config.yaml
image_size: 48
depths: [2, 2, 3, 2]
projector_hidden: 1024
optimizer: "muon"
steps: 22200
Rows from block 4, named by matrix and row number. Rows with one number belong to one channel. Each number is 200 + 30 x the weight over its row's rms, rounded and kept within 0 to 999. All counts start at 0. After the name is the row's rms in percent of the matrix's.
# convs0: first 3x3 conv, stride 2 (model.blocks.4.convs.0.weight, 144x80x3x3), inputs 0-8, a 3x3 kernel for each
# convs1: second 3x3 conv (model.blocks.4.convs.1.weight, 144x144x3x3, transposed), outputs 0-8, a 3x3 kernel for each
convs0.88,095,221,217,222,249,222,240,230,255,258,219,203,257,199,220,207,219,222,232,219,217,232,225,206,233,182,182,169,226,246,235,220,207,218,187,204,184,229,216,228,253,214,235,225,226,245,213,237,220,245,230,249,238,220,264,178,170,175,221,219,210,200,213,206,192,176,189,169,168,240,149,142,184,200,242,223,236,261,212,198,236,252
convs1.88,094,227,237,229,199,221,209,176,188,190,233,316,189,213,257,159,179,160,122,203,187,211,208,158,183,228,222,233,156,166,197,131,142,207,188,212,220,240,213,213,174,161,207,196,188,183,216,202,242,242,222,235,179,162,208,202,181,199,217,224,224,210,227,226,199,186,193,185,173,205,205,213,240,191,187,207,151,223,169,181,204,164
convs0.89,095,172,152,127,177,187,154,215,216,245,145,178,166,205,173,234,150,144,186,184,206,206,172,180,214,211,205,170,171,188,199,204,226,196,194,232,211,204,187,230,170,153,170,184,178,183,194,184,148,178,154,171,206,154,171,161,155,161,192,201,207,196,209,237,224,249,250,205,228,248,207,202,170,186,166,184,162,183,174,208,211,248
convs1.89,099,198,203,204,183,238,178,172,213,209,153,172,160,138,186,185,170,180,206,154,175,156,193,115,124,175,206,205,193,191,143,199,217,206,203,210,235,196,225,191,220,220,196,200,205,213,180,222,179,184,296,230,167,192,217,180,201,206,225,221,259,222,219,247,202,211,195,188,190,174,201,197,173,174,208,170,211,235,194,216,157,182
convs0.90,095,199,218,198,245,225,263,270,243,256,199,221,185,180,198,218,190,187,202,163,204,187,181,219,209,131,181,157,191,209,198,186,206,199,200,188,194,234,252,195,189,164,200,220,228,186,177,167,206,193,185,194,156,158,174,172,158,144,197,208,175,176,211,195,177,135,177,191,193,179,244,164,174,188,213,182,188,185,115,169,191,165
convs1.90,097,236,245,251,212,225,218,228,190,208,200,226,190,201,170,199,237,226,237,174,212,189,177,182,185,219,164,183,170,150,153,206,271,152,180,227,208,213,207,197,262,206,155,216,204,157,227,205,209,215,243,172,167,169,222,182,203,204,156,195,187,177,209,192,193,193,204,177,161,177,211,218,215,233,213,228,207,194,209,187,152,212
convs0.91,099,191,216,172,204,223,195,187,150,175,240,228,217,235,163,271,219,227,263,218,255,220,221,182,219,228,210,192,207,221,202,164,181,170,168,180,193,159,191,196,137,194,190,166,165,184,180,183,162,193,192,214,182,197,177,155,154,147,202,194,188,196,199,210,202,189,166,169,258,239,201,222,198,216,166,205,178,212,170,245,171,183
convs1.91,100,196,222,193,228,270,266,187,216,205,195,173,177,153,209,222,218,249,260,209,187,208,214,200,249,193,213,179,184,181,233,163,243,216,194,248,216,234,197,176,220,199,141,224,178,146,192,173,216,192,210,236,230,205,233,208,183,186,193,217,170,190,221,174,204,220,187,201,195,176,232,208,195,210,187,208,193,166,200,198,224,199
convs0.92,109,222,215,201,221,199,245,221,221,217,203,217,184,197,193,186,228,242,230,212,194,200,196,212,229,195,207,196,170,200,179,170,201,235,179,196,209,180,211,173,166,203,218,201,223,207,200,207,208,190,218,237,181,219,207,213,201,207,217,190,204,199,192,184,203,165,234,202,203,206,205,196,153,192,185,215,164,197,242,157,202,237
convs1.92,104,174,202,223,215,236,248,253,262,285,188,248,261,170,232,224,177,213,185,201,209,200,210,221,227,165,203,164,218,217,247,192,241,240,200,206,191,168,167,195,189,179,205,183,198,239,224,191,184,208,128,211,234,222,213,142,143,130,165,108,2,186,150,77,236,252,162,206,249,217,187,236,212,205,208,191,184,192,173,198,147,155
convs0.93,103,225,224,227,228,214,231,250,235,253,235,188,188,208,187,169,200,157,145,199,193,196,208,212,199,197,156,179,190,168,189,202,174,186,169,131,153,212,231,225,199,190,193,199,158,134,170,242,215,211,186,253,148,145,208,221,213,211,227,156,165,192,106,119,237,228,163,213,197,144,252,222,183,203,212,198,209,214,192,187,140,161
convs1.93,105,176,168,202,161,198,185,168,136,123,234,205,155,199,208,164,223,213,221,176,186,203,146,177,198,194,203,199,214,187,190,220,186,168,209,240,191,231,227,216,247,229,217,247,233,164,220,243,216,194,291,214,158,174,164,234,220,240,195,186,196,187,174,166,198,186,207,182,178,212,204,209,220,181,209,204,174,208,188,175,198,172
convs0.94,097,236,228,226,221,218,253,197,181,210,219,182,168,232,185,181,192,175,172,216,202,183,234,263,239,198,266,233,185,219,174,190,226,215,217,243,256,179,182,168,223,183,226,255,258,240,223,180,163,248,227,181,206,213,208,203,141,168,192,162,178,159,132,182,165,168,203,189,209,211,138,181,181,183,195,205,237,180,189,157,198,202
convs1.94,101,189,203,219,216,198,184,202,180,146,233,199,186,253,229,136,230,258,212,196,217,151,233,283,198,229,216,157,203,177,192,250,215,138,223,202,176,186,203,204,205,200,189,195,199,190,170,186,198,219,194,160,207,203,140,246,220,179,295,210,149,224,209,175,208,217,202,187,221,219,176,189,163,193,169,173,154,156,187,189,171,171
convs0.95,100,210,197,241,251,241,328,173,188,223,205,188,196,144,156,181,192,203,220,210,161,195,218,177,215,181,176,178,166,180,171,152,163,165,193,229,228,199,215,206,136,153,170,160,176,202,213,169,160,209,165,186,208,200,201,191,197,206,193,217,207,193,184,198,223,187,186,221,211,261,197,180,153,190,137,140,190,137,113,160,192,143
convs1.95,103,180,200,261,167,195,211,169,169,181,210,170,178,215,182,178,218,206,178,188,227,162,149,177,214,197,155,186,186,201,161,229,247,192,141,167,211,201,173,175,254,237,238,212,229,200,156,179,160,226,233,206,232,202,256,196,204,258,175,192,265,180,206,208,171,195,189,173,215,199,133,198,179,143,162,198,192,242,201,178,186,188
convs0.96,101,210,196,239,203,182,231,227,190,180,200,243,171,206,215,144,194,261,186,201,208,212,207,179,243,205,207,224,165,205,184,179,183,166,204,202,174,233,178,175,213,208,223,213,191,244,154,119,165,143,203,164,137,144,177,204,205,181,233,210,185,247,210,196,216,275,162,206,276,196,184,266,146,196,202,232,176,214,206,170,173,202
convs1.96,090,205,121,148,193,127,159,245,158,153,196,203,182,184,185,212,179,152,216,281,230,206,232,218,178,177,160,204,216,219,185,273,176,230,237,207,248,189,165,135,175,194,144,207,255,211,169,215,228,151,245,206,179,252,203,179,180,191,161,176,200,215,175,179,170,166,181,199,180,195,189,170,195,228,261,211,228,231,240,218,187,224
convs0.97,094,228,194,231,198,207,154,218,202,225,232,297,269,238,162,278,182,239,201,233,226,161,179,199,209,169,232,186,179,185,220,229,214,267,242,256,248,216,218,189,167,186,147,170,167,181,210,190,204,150,215,171,156,175,178,242,255,252,236,225,214,225,205,194,219,224,259,222,221,309,188,210,275,196,212,199,186,179,202,187,207,212
convs1.97,088,181,203,207,196,208,231,195,236,238,225,248,210,228,251,228,204,219,184,224,232,214,206,157,152,196,189,172,205,167,216,192,157,208,187,183,203,210,211,212,199,208,198,177,197,205,225,215,190,219,222,206,206,191,181,250,267,244,230,217,195,233,214,199,185,132,165,213,197,188,216,209,191,218,175,186,208,258,257,187,260,255
convs0.98,100,183,218,233,189,235,232,164,206,202,252,301,253,197,182,262,159,170,196,186,165,214,188,197,188,210,199,184,214,220,211,231,206,238,192,199,207,198,214,189,171,227,214,186,231,203,203,181,188,169,171,148,199,220,199,294,252,236,242,209,202,186,163,116,207,245,213,214,223,223,207,206,202,182,185,185,178,194,181,202,187,174
convs1.98,091,161,159,178,185,196,160,173,228,228,241,204,166,193,159,157,241,260,212,196,135,260,235,102,230,196,205,260,220,204,207,152,109,242,174,178,202,183,207,201,176,176,148,189,162,163,169,228,218,227,265,225,194,215,225,169,203,208,186,231,214,214,246,229,224,239,224,219,211,215,185,183,215,141,203,175,193,179,182,209,200,193
convs0.99,100,197,196,190,200,180,168,214,159,154,209,201,219,220,182,282,270,304,324,197,199,256,214,221,235,212,193,196,195,190,195,193,154,221,196,221,227,208,207,185,211,190,200,210,176,210,173,134,148,190,198,105,182,119,161,185,145,177,217,206,264,230,244,266,213,202,146,237,210,204,225,202,206,160,197,238,213,155,238,218,252,251
convs1.99,103,210,194,173,182,211,179,162,221,199,186,182,178,217,191,202,205,199,193,237,218,217,232,160,182,176,184,215,223,221,214,194,201,242,239,219,198,205,182,222,193,189,204,186,190,171,189,192,212,198,196,196,234,207,232,205,177,194,209,207,200,186,188,171,219,220,229,208,197,199,205,192,193,196,194,182,197,198,211,203,196,183
convs0.100,099,192,218,207,192,215,230,170,249,223,182,155,182,194,196,157,221,137,170,234,241,211,221,210,202,196,207,208,219,182,176,198,208,162,173,200,158,180,173,198,152,232,243,173,231,220,222,216,182,178,216,191,206,230,226,242,220,238,191,173,198,203,147,176,217,199,305,184,219,304,163,142,268,231,220,225,215,215,193,217,157,168
convs1.100,098,200,150,185,168,196,200,154,138,156,199,142,207,192,169,206,212,171,177,200,216,196,178,174,202,209,187,177,194,202,218,227,256,185,177,182,199,206,187,222,216,205,271,197,231,284,222,255,186,200,224,171,218,273,210,199,198,185,230,225,133,205,211,161,275,237,239,250,145,179,236,161,226,224,256,229,194,263,266,201,271,265
convs0.101,099,203,187,181,195,198,206,190,171,179,224,224,255,223,194,241,197,210,213,199,199,182,204,225,239,216,268,247,183,173,177,207,170,210,187,195,185,249,229,194,219,200,190,206,237,177,201,194,190,240,249,179,186,179,205,271,210,198,214,187,194,204,162,164,210,224,189,191,216,162,149,175,162,175,172,202,153,167,180,177,176,202
convs1.101,106,156,198,177,236,252,235,263,196,204,173,206,275,240,197,210,246,238,198,212,139,195,262,260,149,186,223,161,210,258,239,169,142,225,220,188,190,182,214,238,173,205,240,181,194,208,162,170,198,230,234,208,215,209,176,245,192,205,232,164,156,192,177,198,216,240,212,242,265,233,211,245,219,205,203,199,229,243,163,162,219,199
convs0.102,093,201,221,212,188,184,191,217,247,257,220,228,219,198,216,208,226,219,228,283,228,236,191,209,231,226,208,233,205,210,214,259,210,240,256,274,242,202,223,218,192,180,215,199,212,245,198,243,237,221,248,225,206,256,241,212,138,151,237,190,212,226,196,226,192,177,130,213,229,186,206,221,159,171,172,195,187,178,149,175,217,173
convs1.102,102,221,202,228,201,165,162,264,205,243,211,178,144,251,226,172,237,225,205,225,172,199,254,252,214,190,210,203,189,190,214,226,204,214,227,240,189,169,187,221,179,201,224,229,246,228,220,213,213,217,267,189,165,206,155,228,213,214,203,195,203,165,165,195,171,176,181,185,193,216,168,163,185,244,210,233,212,205,222,227,231,198
convs0.103,099,204,219,236,225,220,261,205,230,230,207,181,182,202,199,140,236,222,210,214,202,192,220,196,222,222,220,221,214,200,213,200,154,208,208,213,227,208,189,178,188,224,200,202,203,214,187,204,231,209,247,255,172,191,223,183,167,187,181,168,192,232,212,245,229,202,176,229,227,196,187,191,217,198,221,210,182,232,179,209,196,196
convs1.103,093,227,256,205,207,221,207,177,168,178,229,172,181,206,185,182,216,240,186,199,191,206,213,173,152,195,199,167,188,154,207,196,101,213,213,135,218,272,205,180,201,181,170,202,188,213,188,192,175,168,196,226,216,235,239,190,183,170,161,190,166,172,225,198,202,256,261,182,211,231,267,268,279,179,190,221,201,215,222,236,235,230
convs0.104,108,206,197,206,149,208,152,179,154,185,207,179,214,175,214,190,178,203,219,172,213,226,206,230,240,164,193,237,159,152,176,139,155,148,150,142,169,224,255,210,192,197,202,175,179,192,172,285,250,203,181,236,198,222,223,217,182,179,217,164,155,195,184,162,247,233,165,222,196,203,163,211,196,221,212,209,206,178,210,209,209,225
convs1.104,098,156,192,212,215,258,217,223,248,192,255,313,275,205,226,230,219,210,204,193,239,220,207,234,251,191,231,225,229,243,211,191,301,153,136,191,163,186,188,173,208,200,196,205,198,224,197,172,219,165,126,190,234,192,213,244,233,238,195,184,192,188,187,154,165,174,177,185,206,184,183,205,173,198,200,191,226,231,212,190,226,194
convs0.105,100,203,197,198,233,231,208,191,154,203,257,230,198,282,179,211,270,267,212,184,192,182,205,244,199,215,219,196,157,199,173,185,223,182,167,180,152,180,183,214,189,202,231,167,185,192,222,242,237,232,191,245,201,223,245,191,167,155,188,162,146,222,195,179,221,211,197,215,183,204,205,199,176,202,218,199,201,217,189,218,199,207
convs1.105,097,184,180,227,241,229,224,189,243,188,223,216,228,231,265,251,223,206,190,190,189,198,160,184,168,152,155,183,201,161,193,226,154,214,176,146,161,197,199,174,173,164,184,239,188,216,191,214,176,174,180,189,227,207,192,226,225,215,177,224,213,167,186,186,156,120,108,193,200,183,184,189,167,201,182,193,210,159,222,201,225,200
convs0.106,098,223,196,216,203,209,211,195,211,174,188,183,185,196,177,182,204,248,221,207,213,211,212,198,229,177,217,207,163,160,188,216,214,250,195,232,210,192,203,225,158,183,203,159,184,213,182,194,187,202,190,205,231,211,225,195,209,197,216,245,228,165,159,187,218,177,177,209,202,205,205,175,165,198,176,168,212,215,209,193,171,218
convs1.106,111,240,187,215,221,216,218,240,186,190,170,171,204,214,203,217,179,194,205,193,180,158,235,230,190,194,155,119,188,213,199,197,225,238,202,182,216,118,149,200,122,132,170,220,186,244,193,230,195,200,267,214,196,248,174,156,217,172,174,240,182,131,166,184,178,171,172,179,183,163,167,150,171,212,207,202,220,216,199,223,224,220
convs0.107,102,190,212,183,187,207,187,223,213,204,244,217,209,235,194,164,233,223,202,205,200,169,191,146,221,171,187,188,179,197,214,170,193,206,162,209,210,170,142,204,194,200,207,183,220,212,220,202,207,207,255,199,165,154,162,222,200,173,215,215,204,208,176,190,225,251,155,222,233,192,214,176,128,191,172,185,182,198,169,197,196,168
convs1.107,103,178,210,190,182,205,214,141,172,199,213,223,216,180,230,216,208,240,212,224,175,212,191,218,183,151,236,198,237,199,193,224,161,171,249,185,220,182,195,152,174,163,165,196,174,195,209,172,223,191,130,190,237,192,220,212,190,223,200,138,202,183,147,218,213,206,182,209,200,168,223,241,241,188,173,213,203,285,206,208,161,167
convs0.108,100,223,208,199,234,179,199,223,218,182,139,106,122,172,175,133,226,193,215,200,174,166,228,178,167,212,217,201,204,195,158,195,225,178,196,197,179,220,217,198,198,232,253,185,203,238,229,249,212,233,226,217,185,190,194,229,194,181,199,192,173,238,222,224,251,190,181,241,196,193,208,183,201,210,249,186,274,255,250,228,268,222
convs1.108,103,240,235,220,148,115,135,135,117,135,207,220,224,169,192,169,178,213,192,174,239,233,183,205,210,183,192,211,226,196,190,183,150,149,219,192,198,212,223,207,210,231,191,195,181,176,211,257,195,197,255,213,193,271,216,192,217,180,214,272,249,213,228,229,240,243,256,179,179,223,226,221,243,205,268,267,187,168,175,217,187,260
convs0.109,102,172,164,178,226,208,228,261,267,263,231,230,214,235,218,273,249,302,231,199,208,215,248,246,227,243,235,218,127,160,187,176,195,199,199,239,223,188,177,166,210,185,214,194,190,167,187,162,175,199,164,189,176,141,153,179,188,192,221,226,241,244,262,265,282,240,181,239,231,174,203,186,136,181,199,198,196,205,178,220,228,232
convs1.109,098,209,187,206,199,160,187,199,175,222,167,216,217,198,248,197,203,185,206,223,213,244,213,192,165,187,175,179,194,198,223,156,144,222,191,163,171,229,234,214,200,194,209,163,176,174,211,172,195,190,156,167,189,191,164,214,211,193,220,179,194,214,193,220,245,206,216,162,166,155,233,222,227,175,166,160,148,233,204,154,248,160
convs0.110,102,230,247,188,234,224,165,217,218,141,216,235,207,203,210,175,183,209,193,228,199,200,228,203,182,195,202,202,139,156,204,177,207,240,188,192,233,271,259,245,235,194,206,207,164,165,233,314,300,202,232,249,202,213,228,281,251,169,242,212,176,188,151,139,251,215,216,191,193,199,165,184,165,179,178,189,139,158,181,199,177,191
convs1.110,093,186,207,214,179,215,194,198,154,155,163,252,205,168,265,168,201,193,150,214,201,192,183,201,204,202,181,224,211,226,208,236,176,178,203,190,176,232,210,199,268,190,175,176,131,186,201,229,168,181,209,237,178,203,207,235,199,190,263,193,228,233,185,193,184,208,215,190,185,199,191,160,164,206,206,201,176,205,252,152,222,253
convs0.111,103,235,217,189,222,211,245,232,213,235,273,245,201,229,193,165,234,223,184,220,186,219,227,224,167,240,180,166,220,212,180,246,205,178,257,202,178,186,189,201,261,204,253,280,244,270,204,211,179,215,188,178,200,221,175,218,212,181,230,181,135,223,190,174,214,239,184,205,217,173,203,240,156,264,208,195,228,195,153,239,174,146
convs1.111,093,211,173,216,217,163,148,139,127,175,241,257,214,302,288,234,194,229,241,234,205,219,182,164,202,189,142,215,222,213,225,209,213,209,234,198,250,167,190,207,192,227,234,192,216,216,227,278,195,242,201,182,249,225,172,167,223,187,199,221,188,198,176,193,201,166,156,218,208,178,191,218,198,217,204,189,223,177,185,201,183,196
convs0.112,101,215,172,218,192,169,190,193,174,172,250,194,212,214,191,152,205,179,210,200,212,230,158,186,192,197,181,250,208,181,166,203,196,189,188,169,199,223,197,240,209,191,241,190,198,218,237,196,215,199,187,165,203,199,175,221,150,166,213,153,147,186,152,126,247,246,100,258,294,165,262,298,155,206,178,158,188,186,162,169,162,159
convs1.112,096,209,206,166,215,233,174,235,222,225,170,165,196,183,207,211,237,218,223,212,149,186,191,178,188,175,185,225,188,206,198,164,173,190,198,216,199,198,177,183,239,183,199,198,180,170,169,208,202,161,248,186,181,191,194,238,208,224,191,138,212,170,160,173,197,183,200,179,172,192,195,176,230,203,239,203,203,319,253,187,271,196
convs0.113,096,203,179,140,219,202,174,254,199,209,176,143,201,153,186,241,162,185,223,225,137,177,229,210,171,196,229,236,195,190,196,217,162,209,197,206,252,188,210,211,203,224,209,179,243,208,179,183,167,180,229,189,222,221,204,145,180,210,154,226,226,109,190,214,179,214,205,176,201,148,213,250,212,195,190,237,194,242,213,157,189,169
convs1.113,093,223,206,193,207,177,183,248,193,197,187,215,159,204,200,184,251,225,205,209,196,197,234,243,216,171,165,185,184,206,187,188,200,195,196,147,180,145,148,152,218,214,172,264,261,241,175,200,152,174,219,195,206,220,248,176,185,212,154,219,234,171,207,218,194,195,230,199,235,215,177,197,194,189,197,202,178,247,184,167,184,169
convs0.114,098,237,227,254,211,222,231,191,214,216,232,218,205,212,189,241,243,277,243,224,200,218,211,184,209,200,206,226,226,193,175,175,197,197,192,203,218,239,228,226,229,197,265,197,245,238,195,228,241,239,280,243,196,225,201,221,213,222,190,226,193,188,188,178,183,178,189,199,237,199,219,240,238,227,210,209,218,206,196,226,193,161
convs1.114,097,237,220,251,226,194,204,210,176,191,203,220,187,226,171,178,226,221,208,210,178,206,197,125,141,243,188,246,226,179,201,197,131,253,227,222,218,234,242,233,232,209,231,213,241,206,195,197,186,189,188,235,230,186,211,217,208,195,208,245,250,224,264,241,180,184,197,170,155,188,183,177,182,197,189,210,234,224,173,252,258,222
convs0.115,097,204,211,214,219,211,229,213,201,198,235,234,208,229,195,258,246,288,248,215,225,243,172,213,201,171,201,235,202,210,218,182,229,187,158,196,192,250,231,169,319,222,218,272,269,219,155,192,196,155,216,235,222,269,221,201,197,180,217,232,204,227,229,210,176,183,141,188,163,181,169,178,193,234,193,192,213,196,211,249,245,217
convs1.115,095,193,197,193,175,145,181,152,149,198,206,235,233,200,217,181,168,157,140,194,230,231,200,196,232,201,221,220,163,167,163,148,222,174,205,216,209,218,246,211,217,209,226,199,197,190,200,195,211,247,202,180,231,253,194,221,249,236,250,241,256,204,213,215,201,201,194,173,195,219,188,187,195,229,152,189,192,170,175,191,223,190
convs0.116,101,178,163,183,196,210,203,177,176,180,190,200,212,165,192,210,178,215,219,207,224,226,193,226,222,177,218,213,220,239,227,207,214,222,195,215,217,218,217,222,189,195,198,174,189,201,201,217,255,198,194,247,188,164,228,201,223,195,192,186,175,210,214,212,173,152,192,166,125,157,196,218,264,188,176,170,192,201,154,169,183,177
convs1.116,099,215,208,213,174,181,197,248,181,214,174,171,224,180,203,177,203,208,189,180,173,211,226,225,215,188,218,183,187,204,190,184,144,205,230,183,176,190,189,205,205,179,242,211,146,201,271,276,229,239,305,237,207,260,205,205,202,224,132,177,194,175,216,183,210,257,211,170,176,187,203,164,195,191,249,244,259,256,224,203,293,254
convs0.117,112,223,198,195,219,191,192,233,219,225,209,172,175,203,182,157,238,266,235,167,185,180,200,183,200,191,204,221,187,170,188,183,215,220,223,300,246,227,201,184,223,180,164,228,192,181,204,192,206,197,187,215,201,195,193,215,199,187,210,170,180,192,173,161,186,208,226,218,218,202,182,153,109,247,245,229,221,227,198,165,157,179
convs1.117,111,148,183,184,166,176,162,193,212,226,204,211,184,149,179,150,168,168,182,212,207,186,166,209,176,195,238,199,233,189,220,212,184,214,201,191,198,208,243,214,210,186,191,192,157,145,229,225,208,209,197,206,203,199,188,153,203,194,189,197,215,170,167,220,167,175,185,219,215,207,197,209,211,176,254,217,201,258,191,175,230,209
convs0.118,096,210,206,236,215,228,269,213,212,235,201,206,189,229,195,220,238,288,256,186,172,205,202,219,203,217,196,220,167,177,182,193,217,197,196,229,267,198,202,226,159,211,187,162,173,200,186,191,220,189,178,199,181,189,148,191,129,134,161,170,190,221,209,207,190,226,204,160,206,194,167,221,167,216,219,235,222,204,233,210,197,225
convs1.118,096,190,225,230,147,214,182,184,214,196,199,252,203,170,169,183,197,218,212,215,184,222,161,118,184,232,204,227,174,219,176,162,216,204,158,196,199,208,238,207,171,225,188,196,221,189,188,178,158,185,217,157,169,131,162,229,228,268,242,247,276,201,188,226,195,209,199,206,194,185,264,269,214,160,195,174,149,264,160,186,199,190
convs0.119,109,217,191,218,228,217,198,225,225,234,219,152,166,197,210,184,247,241,219,225,202,220,226,187,217,210,196,210,186,180,161,227,233,216,224,203,214,165,199,186,187,211,197,200,186,186,211,212,210,199,216,228,200,205,210,181,182,165,212,207,182,218,224,211,221,214,207,187,183,162,211,203,183,198,201,202,175,201,218,208,257,222
convs1.119,114,215,193,187,129,86,111,162,134,156,234,196,192,217,241,199,200,223,222,187,206,219,191,216,189,214,250,209,188,180,182,205,181,181,212,199,176,164,208,224,90,173,128,216,239,254,230,207,244,196,141,163,226,236,244,167,151,152,230,225,188,184,159,173,211,226,240,181,168,151,218,225,224,191,202,191,200,232,181,193,237,186
convs0.120,099,209,225,215,217,231,228,213,208,221,235,212,181,233,194,209,226,186,204,180,211,226,207,216,243,189,179,183,236,218,194,231,222,202,228,217,211,209,182,227,206,208,217,186,186,220,195,221,231,204,202,181,179,191,207,196,208,193,202,225,196,233,204,195,240,231,172,227,215,192,232,234,176,201,182,217,190,163,181,180,165,170
convs1.120,091,209,152,175,238,225,201,259,239,248,179,166,180,173,182,199,230,269,284,168,204,169,161,197,194,259,268,249,191,211,221,190,244,180,187,199,187,212,173,159,228,217,193,209,215,187,206,181,198,192,212,180,185,160,131,170,185,172,169,156,184,133,144,158,196,165,169,193,170,195,231,223,210,257,180,206,214,143,178,216,158,193
convs0.121,101,228,239,220,274,255,257,230,254,193,191,181,230,165,218,224,183,174,164,187,173,246,206,220,252,185,216,227,172,162,181,196,175,174,221,234,229,201,243,201,202,246,207,185,194,155,209,225,196,190,158,131,150,122,128,237,184,230,248,214,260,207,179,198,230,227,175,200,211,224,210,187,201,195,228,231,184,191,171,213,201,219
convs1.121,088,182,215,226,142,200,202,185,164,176,182,210,156,228,247,234,207,182,202,210,178,239,165,191,189,164,204,184,197,239,202,208,285,233,214,208,189,174,199,196,208,258,253,233,232,228,205,153,167,196,133,169,186,194,142,182,163,162,214,206,213,213,191,193,195,204,236,165,206,185,184,177,183,187,158,182,212,208,217,183,224,217
convs0.122,104,262,284,240,230,244,194,212,211,184,223,193,191,216,172,162,215,192,188,201,206,209,193,208,204,186,181,186,166,180,187,205,215,181,228,240,212,241,196,190,245,186,197,213,180,199,217,260,231,183,215,214,185,226,231,214,189,196,170,195,177,171,178,174,211,186,174,206,226,205,216,208,185,179,220,212,183,209,161,164,182,171
convs1.122,103,159,202,177,197,232,190,205,214,215,253,197,236,189,193,198,193,220,205,184,227,178,169,192,190,171,206,205,214,175,206,193,145,162,207,199,172,188,199,178,158,222,204,158,230,204,216,244,197,226,336,278,179,228,206,254,231,228,270,246,261,189,167,192,175,158,171,202,185,203,169,172,185,192,219,228,179,142,202,247,184,209
convs0.123,100,183,191,195,167,188,183,199,191,195,229,220,203,205,212,174,209,182,212,220,203,211,207,216,190,233,231,191,155,133,141,191,164,101,208,167,161,169,212,218,249,259,309,241,282,266,194,220,236,168,200,309,152,238,231,187,179,181,191,197,178,196,144,152,208,213,127,209,263,191,210,203,114,173,250,218,208,195,259,225,186,226
convs1.123,101,175,200,204,204,261,212,209,226,219,170,185,177,205,181,165,189,173,194,236,274,192,199,233,192,198,180,181,225,203,166,263,229,102,202,179,207,220,214,128,235,226,103,173,183,144,190,234,215,155,170,210,200,205,253,181,176,199,157,161,188,176,192,164,195,202,185,203,196,199,193,188,187,211,207,239,168,162,217,190,151,208
convs0.124,103,188,158,182,204,214,205,192,197,251,238,201,245,243,183,199,239,209,235,230,169,179,192,169,157,163,165,188,193,219,199,167,226,214,217,202,230,170,173,193,154,210,250,197,282,300,216,205,167,202,162,206,225,225,191,212,249,212,169,188,160,153,177,153,237,233,183,195,236,176,178,230,148,218,207,217,187,185,222,187,148,189
convs1.124,094,267,263,228,234,249,221,182,203,245,199,204,171,205,245,236,211,199,186,201,161,172,173,159,224,187,191,211,195,124,175,147,179,239,204,247,237,248,264,211,219,191,198,161,182,155,221,231,196,208,212,221,201,147,205,183,193,196,210,183,216,184,227,195,207,188,159,214,256,225,200,172,186,199,207,194,181,203,203,170,154,140
convs0.125,100,186,161,178,184,177,176,227,200,206,196,225,251,202,218,244,201,227,239,218,241,243,238,267,240,268,259,254,176,196,190,211,215,195,203,209,174,163,147,146,146,165,146,168,161,135,180,197,227,188,198,237,214,200,203,194,203,197,215,177,189,195,170,196,205,192,199,179,164,161,172,189,193,186,185,223,202,194,176,195,170,197
convs1.125,119,213,181,175,161,182,190,181,165,153,215,215,204,204,180,164,219,251,189,201,170,194,231,232,187,232,220,166,209,241,231,218,220,204,224,167,166,140,177,222,115,187,282,151,228,258,180,171,195,234,238,230,214,234,185,265,222,248,278,219,233,202,199,246,198,188,188,195,196,194,195,173,189,179,248,194,232,392,326,166,225,227
convs0.126,099,185,228,246,201,214,223,199,216,239,259,234,250,200,186,183,202,185,215,200,210,204,220,207,229,213,247,231,214,184,190,195,220,177,193,171,186,255,257,238,222,214,255,240,220,187,215,258,244,233,214,257,205,181,176,177,188,208,196,189,149,216,178,128,217,191,125,237,206,182,218,199,161,206,202,203,212,254,164,206,189,137
convs1.126,101,153,161,153,167,188,137,191,191,177,187,170,182,219,209,185,216,183,222,195,187,216,206,182,205,166,179,193,232,182,230,233,209,250,215,232,216,160,177,201,197,224,200,188,185,185,226,192,198,202,179,143,181,134,157,227,231,269,194,173,191,180,180,182,228,238,202,210,188,197,178,191,191,204,204,206,225,228,213,202,201,172
convs0.127,117,199,196,185,226,230,206,233,219,203,175,172,190,202,190,201,200,184,208,198,218,211,200,197,234,219,221,246,228,235,192,218,201,202,230,200,182,187,221,203,204,238,247,204,241,227,200,208,212,207,228,229,195,200,219,238,208,200,213,207,189,217,182,180,259,212,195,221,221,185,199,187,120,201,184,217,212,182,149,199,181,173
convs1.127,105,219,202,239,247,219,226,217,147,201,159,186,212,157,179,174,132,173,161,184,61,94,195,51,90,204,184,182,143,99,145,84,0,228,152,98,209,219,221,198,204,214,181,199,223,176,196,221,179,173,219,198,165,197,186,202,203,201,241,254,236,203,216,208,167,181,178,184,208,200,222,226,221,215,215,193,189,174,218,163,170,182
convs0.128,097,167,196,216,184,154,181,192,213,237,194,205,198,184,152,209,204,210,210,194,192,156,204,211,222,182,174,231,160,188,199,164,196,189,198,214,194,192,186,192,130,165,174,181,171,204,206,181,213,189,175,182,225,217,229,137,116,154,148,147,176,128,125,143,196,189,197,171,211,272,196,215,274,196,207,205,226,225,222,218,218,191
convs1.128,110,236,199,212,187,159,154,232,179,214,193,221,239,237,308,231,189,220,176,233,186,204,245,161,186,211,147,152,171,200,203,137,234,257,155,183,174,199,221,165,174,193,173,186,196,194,204,213,184,159,228,198,197,217,177,206,213,213,190,187,162,226,195,207,156,168,190,191,199,191,140,146,121,205,200,195,201,149,193,200,184,191
convs0.129,100,233,201,200,195,194,201,172,151,145,216,227,234,210,196,212,220,248,205,169,185,209,183,144,146,212,189,167,195,203,223,205,182,209,231,215,190,204,196,185,223,208,196,216,190,185,192,170,211,140,209,167,163,135,167,222,262,269,208,179,233,166,134,158,213,211,202,197,210,215,162,129,165,170,195,181,175,205,193,206,226,231
convs1.129,094,257,203,217,236,197,200,184,178,191,180,141,198,232,202,237,227,221,237,180,139,135,224,218,204,239,183,195,222,180,224,200,160,230,222,240,212,181,165,204,146,152,187,177,178,178,165,186,167,181,247,159,147,217,162,179,202,169,203,215,198,220,217,218,235,219,221,202,232,228,216,222,224,190,203,201,219,132,172,206,155,161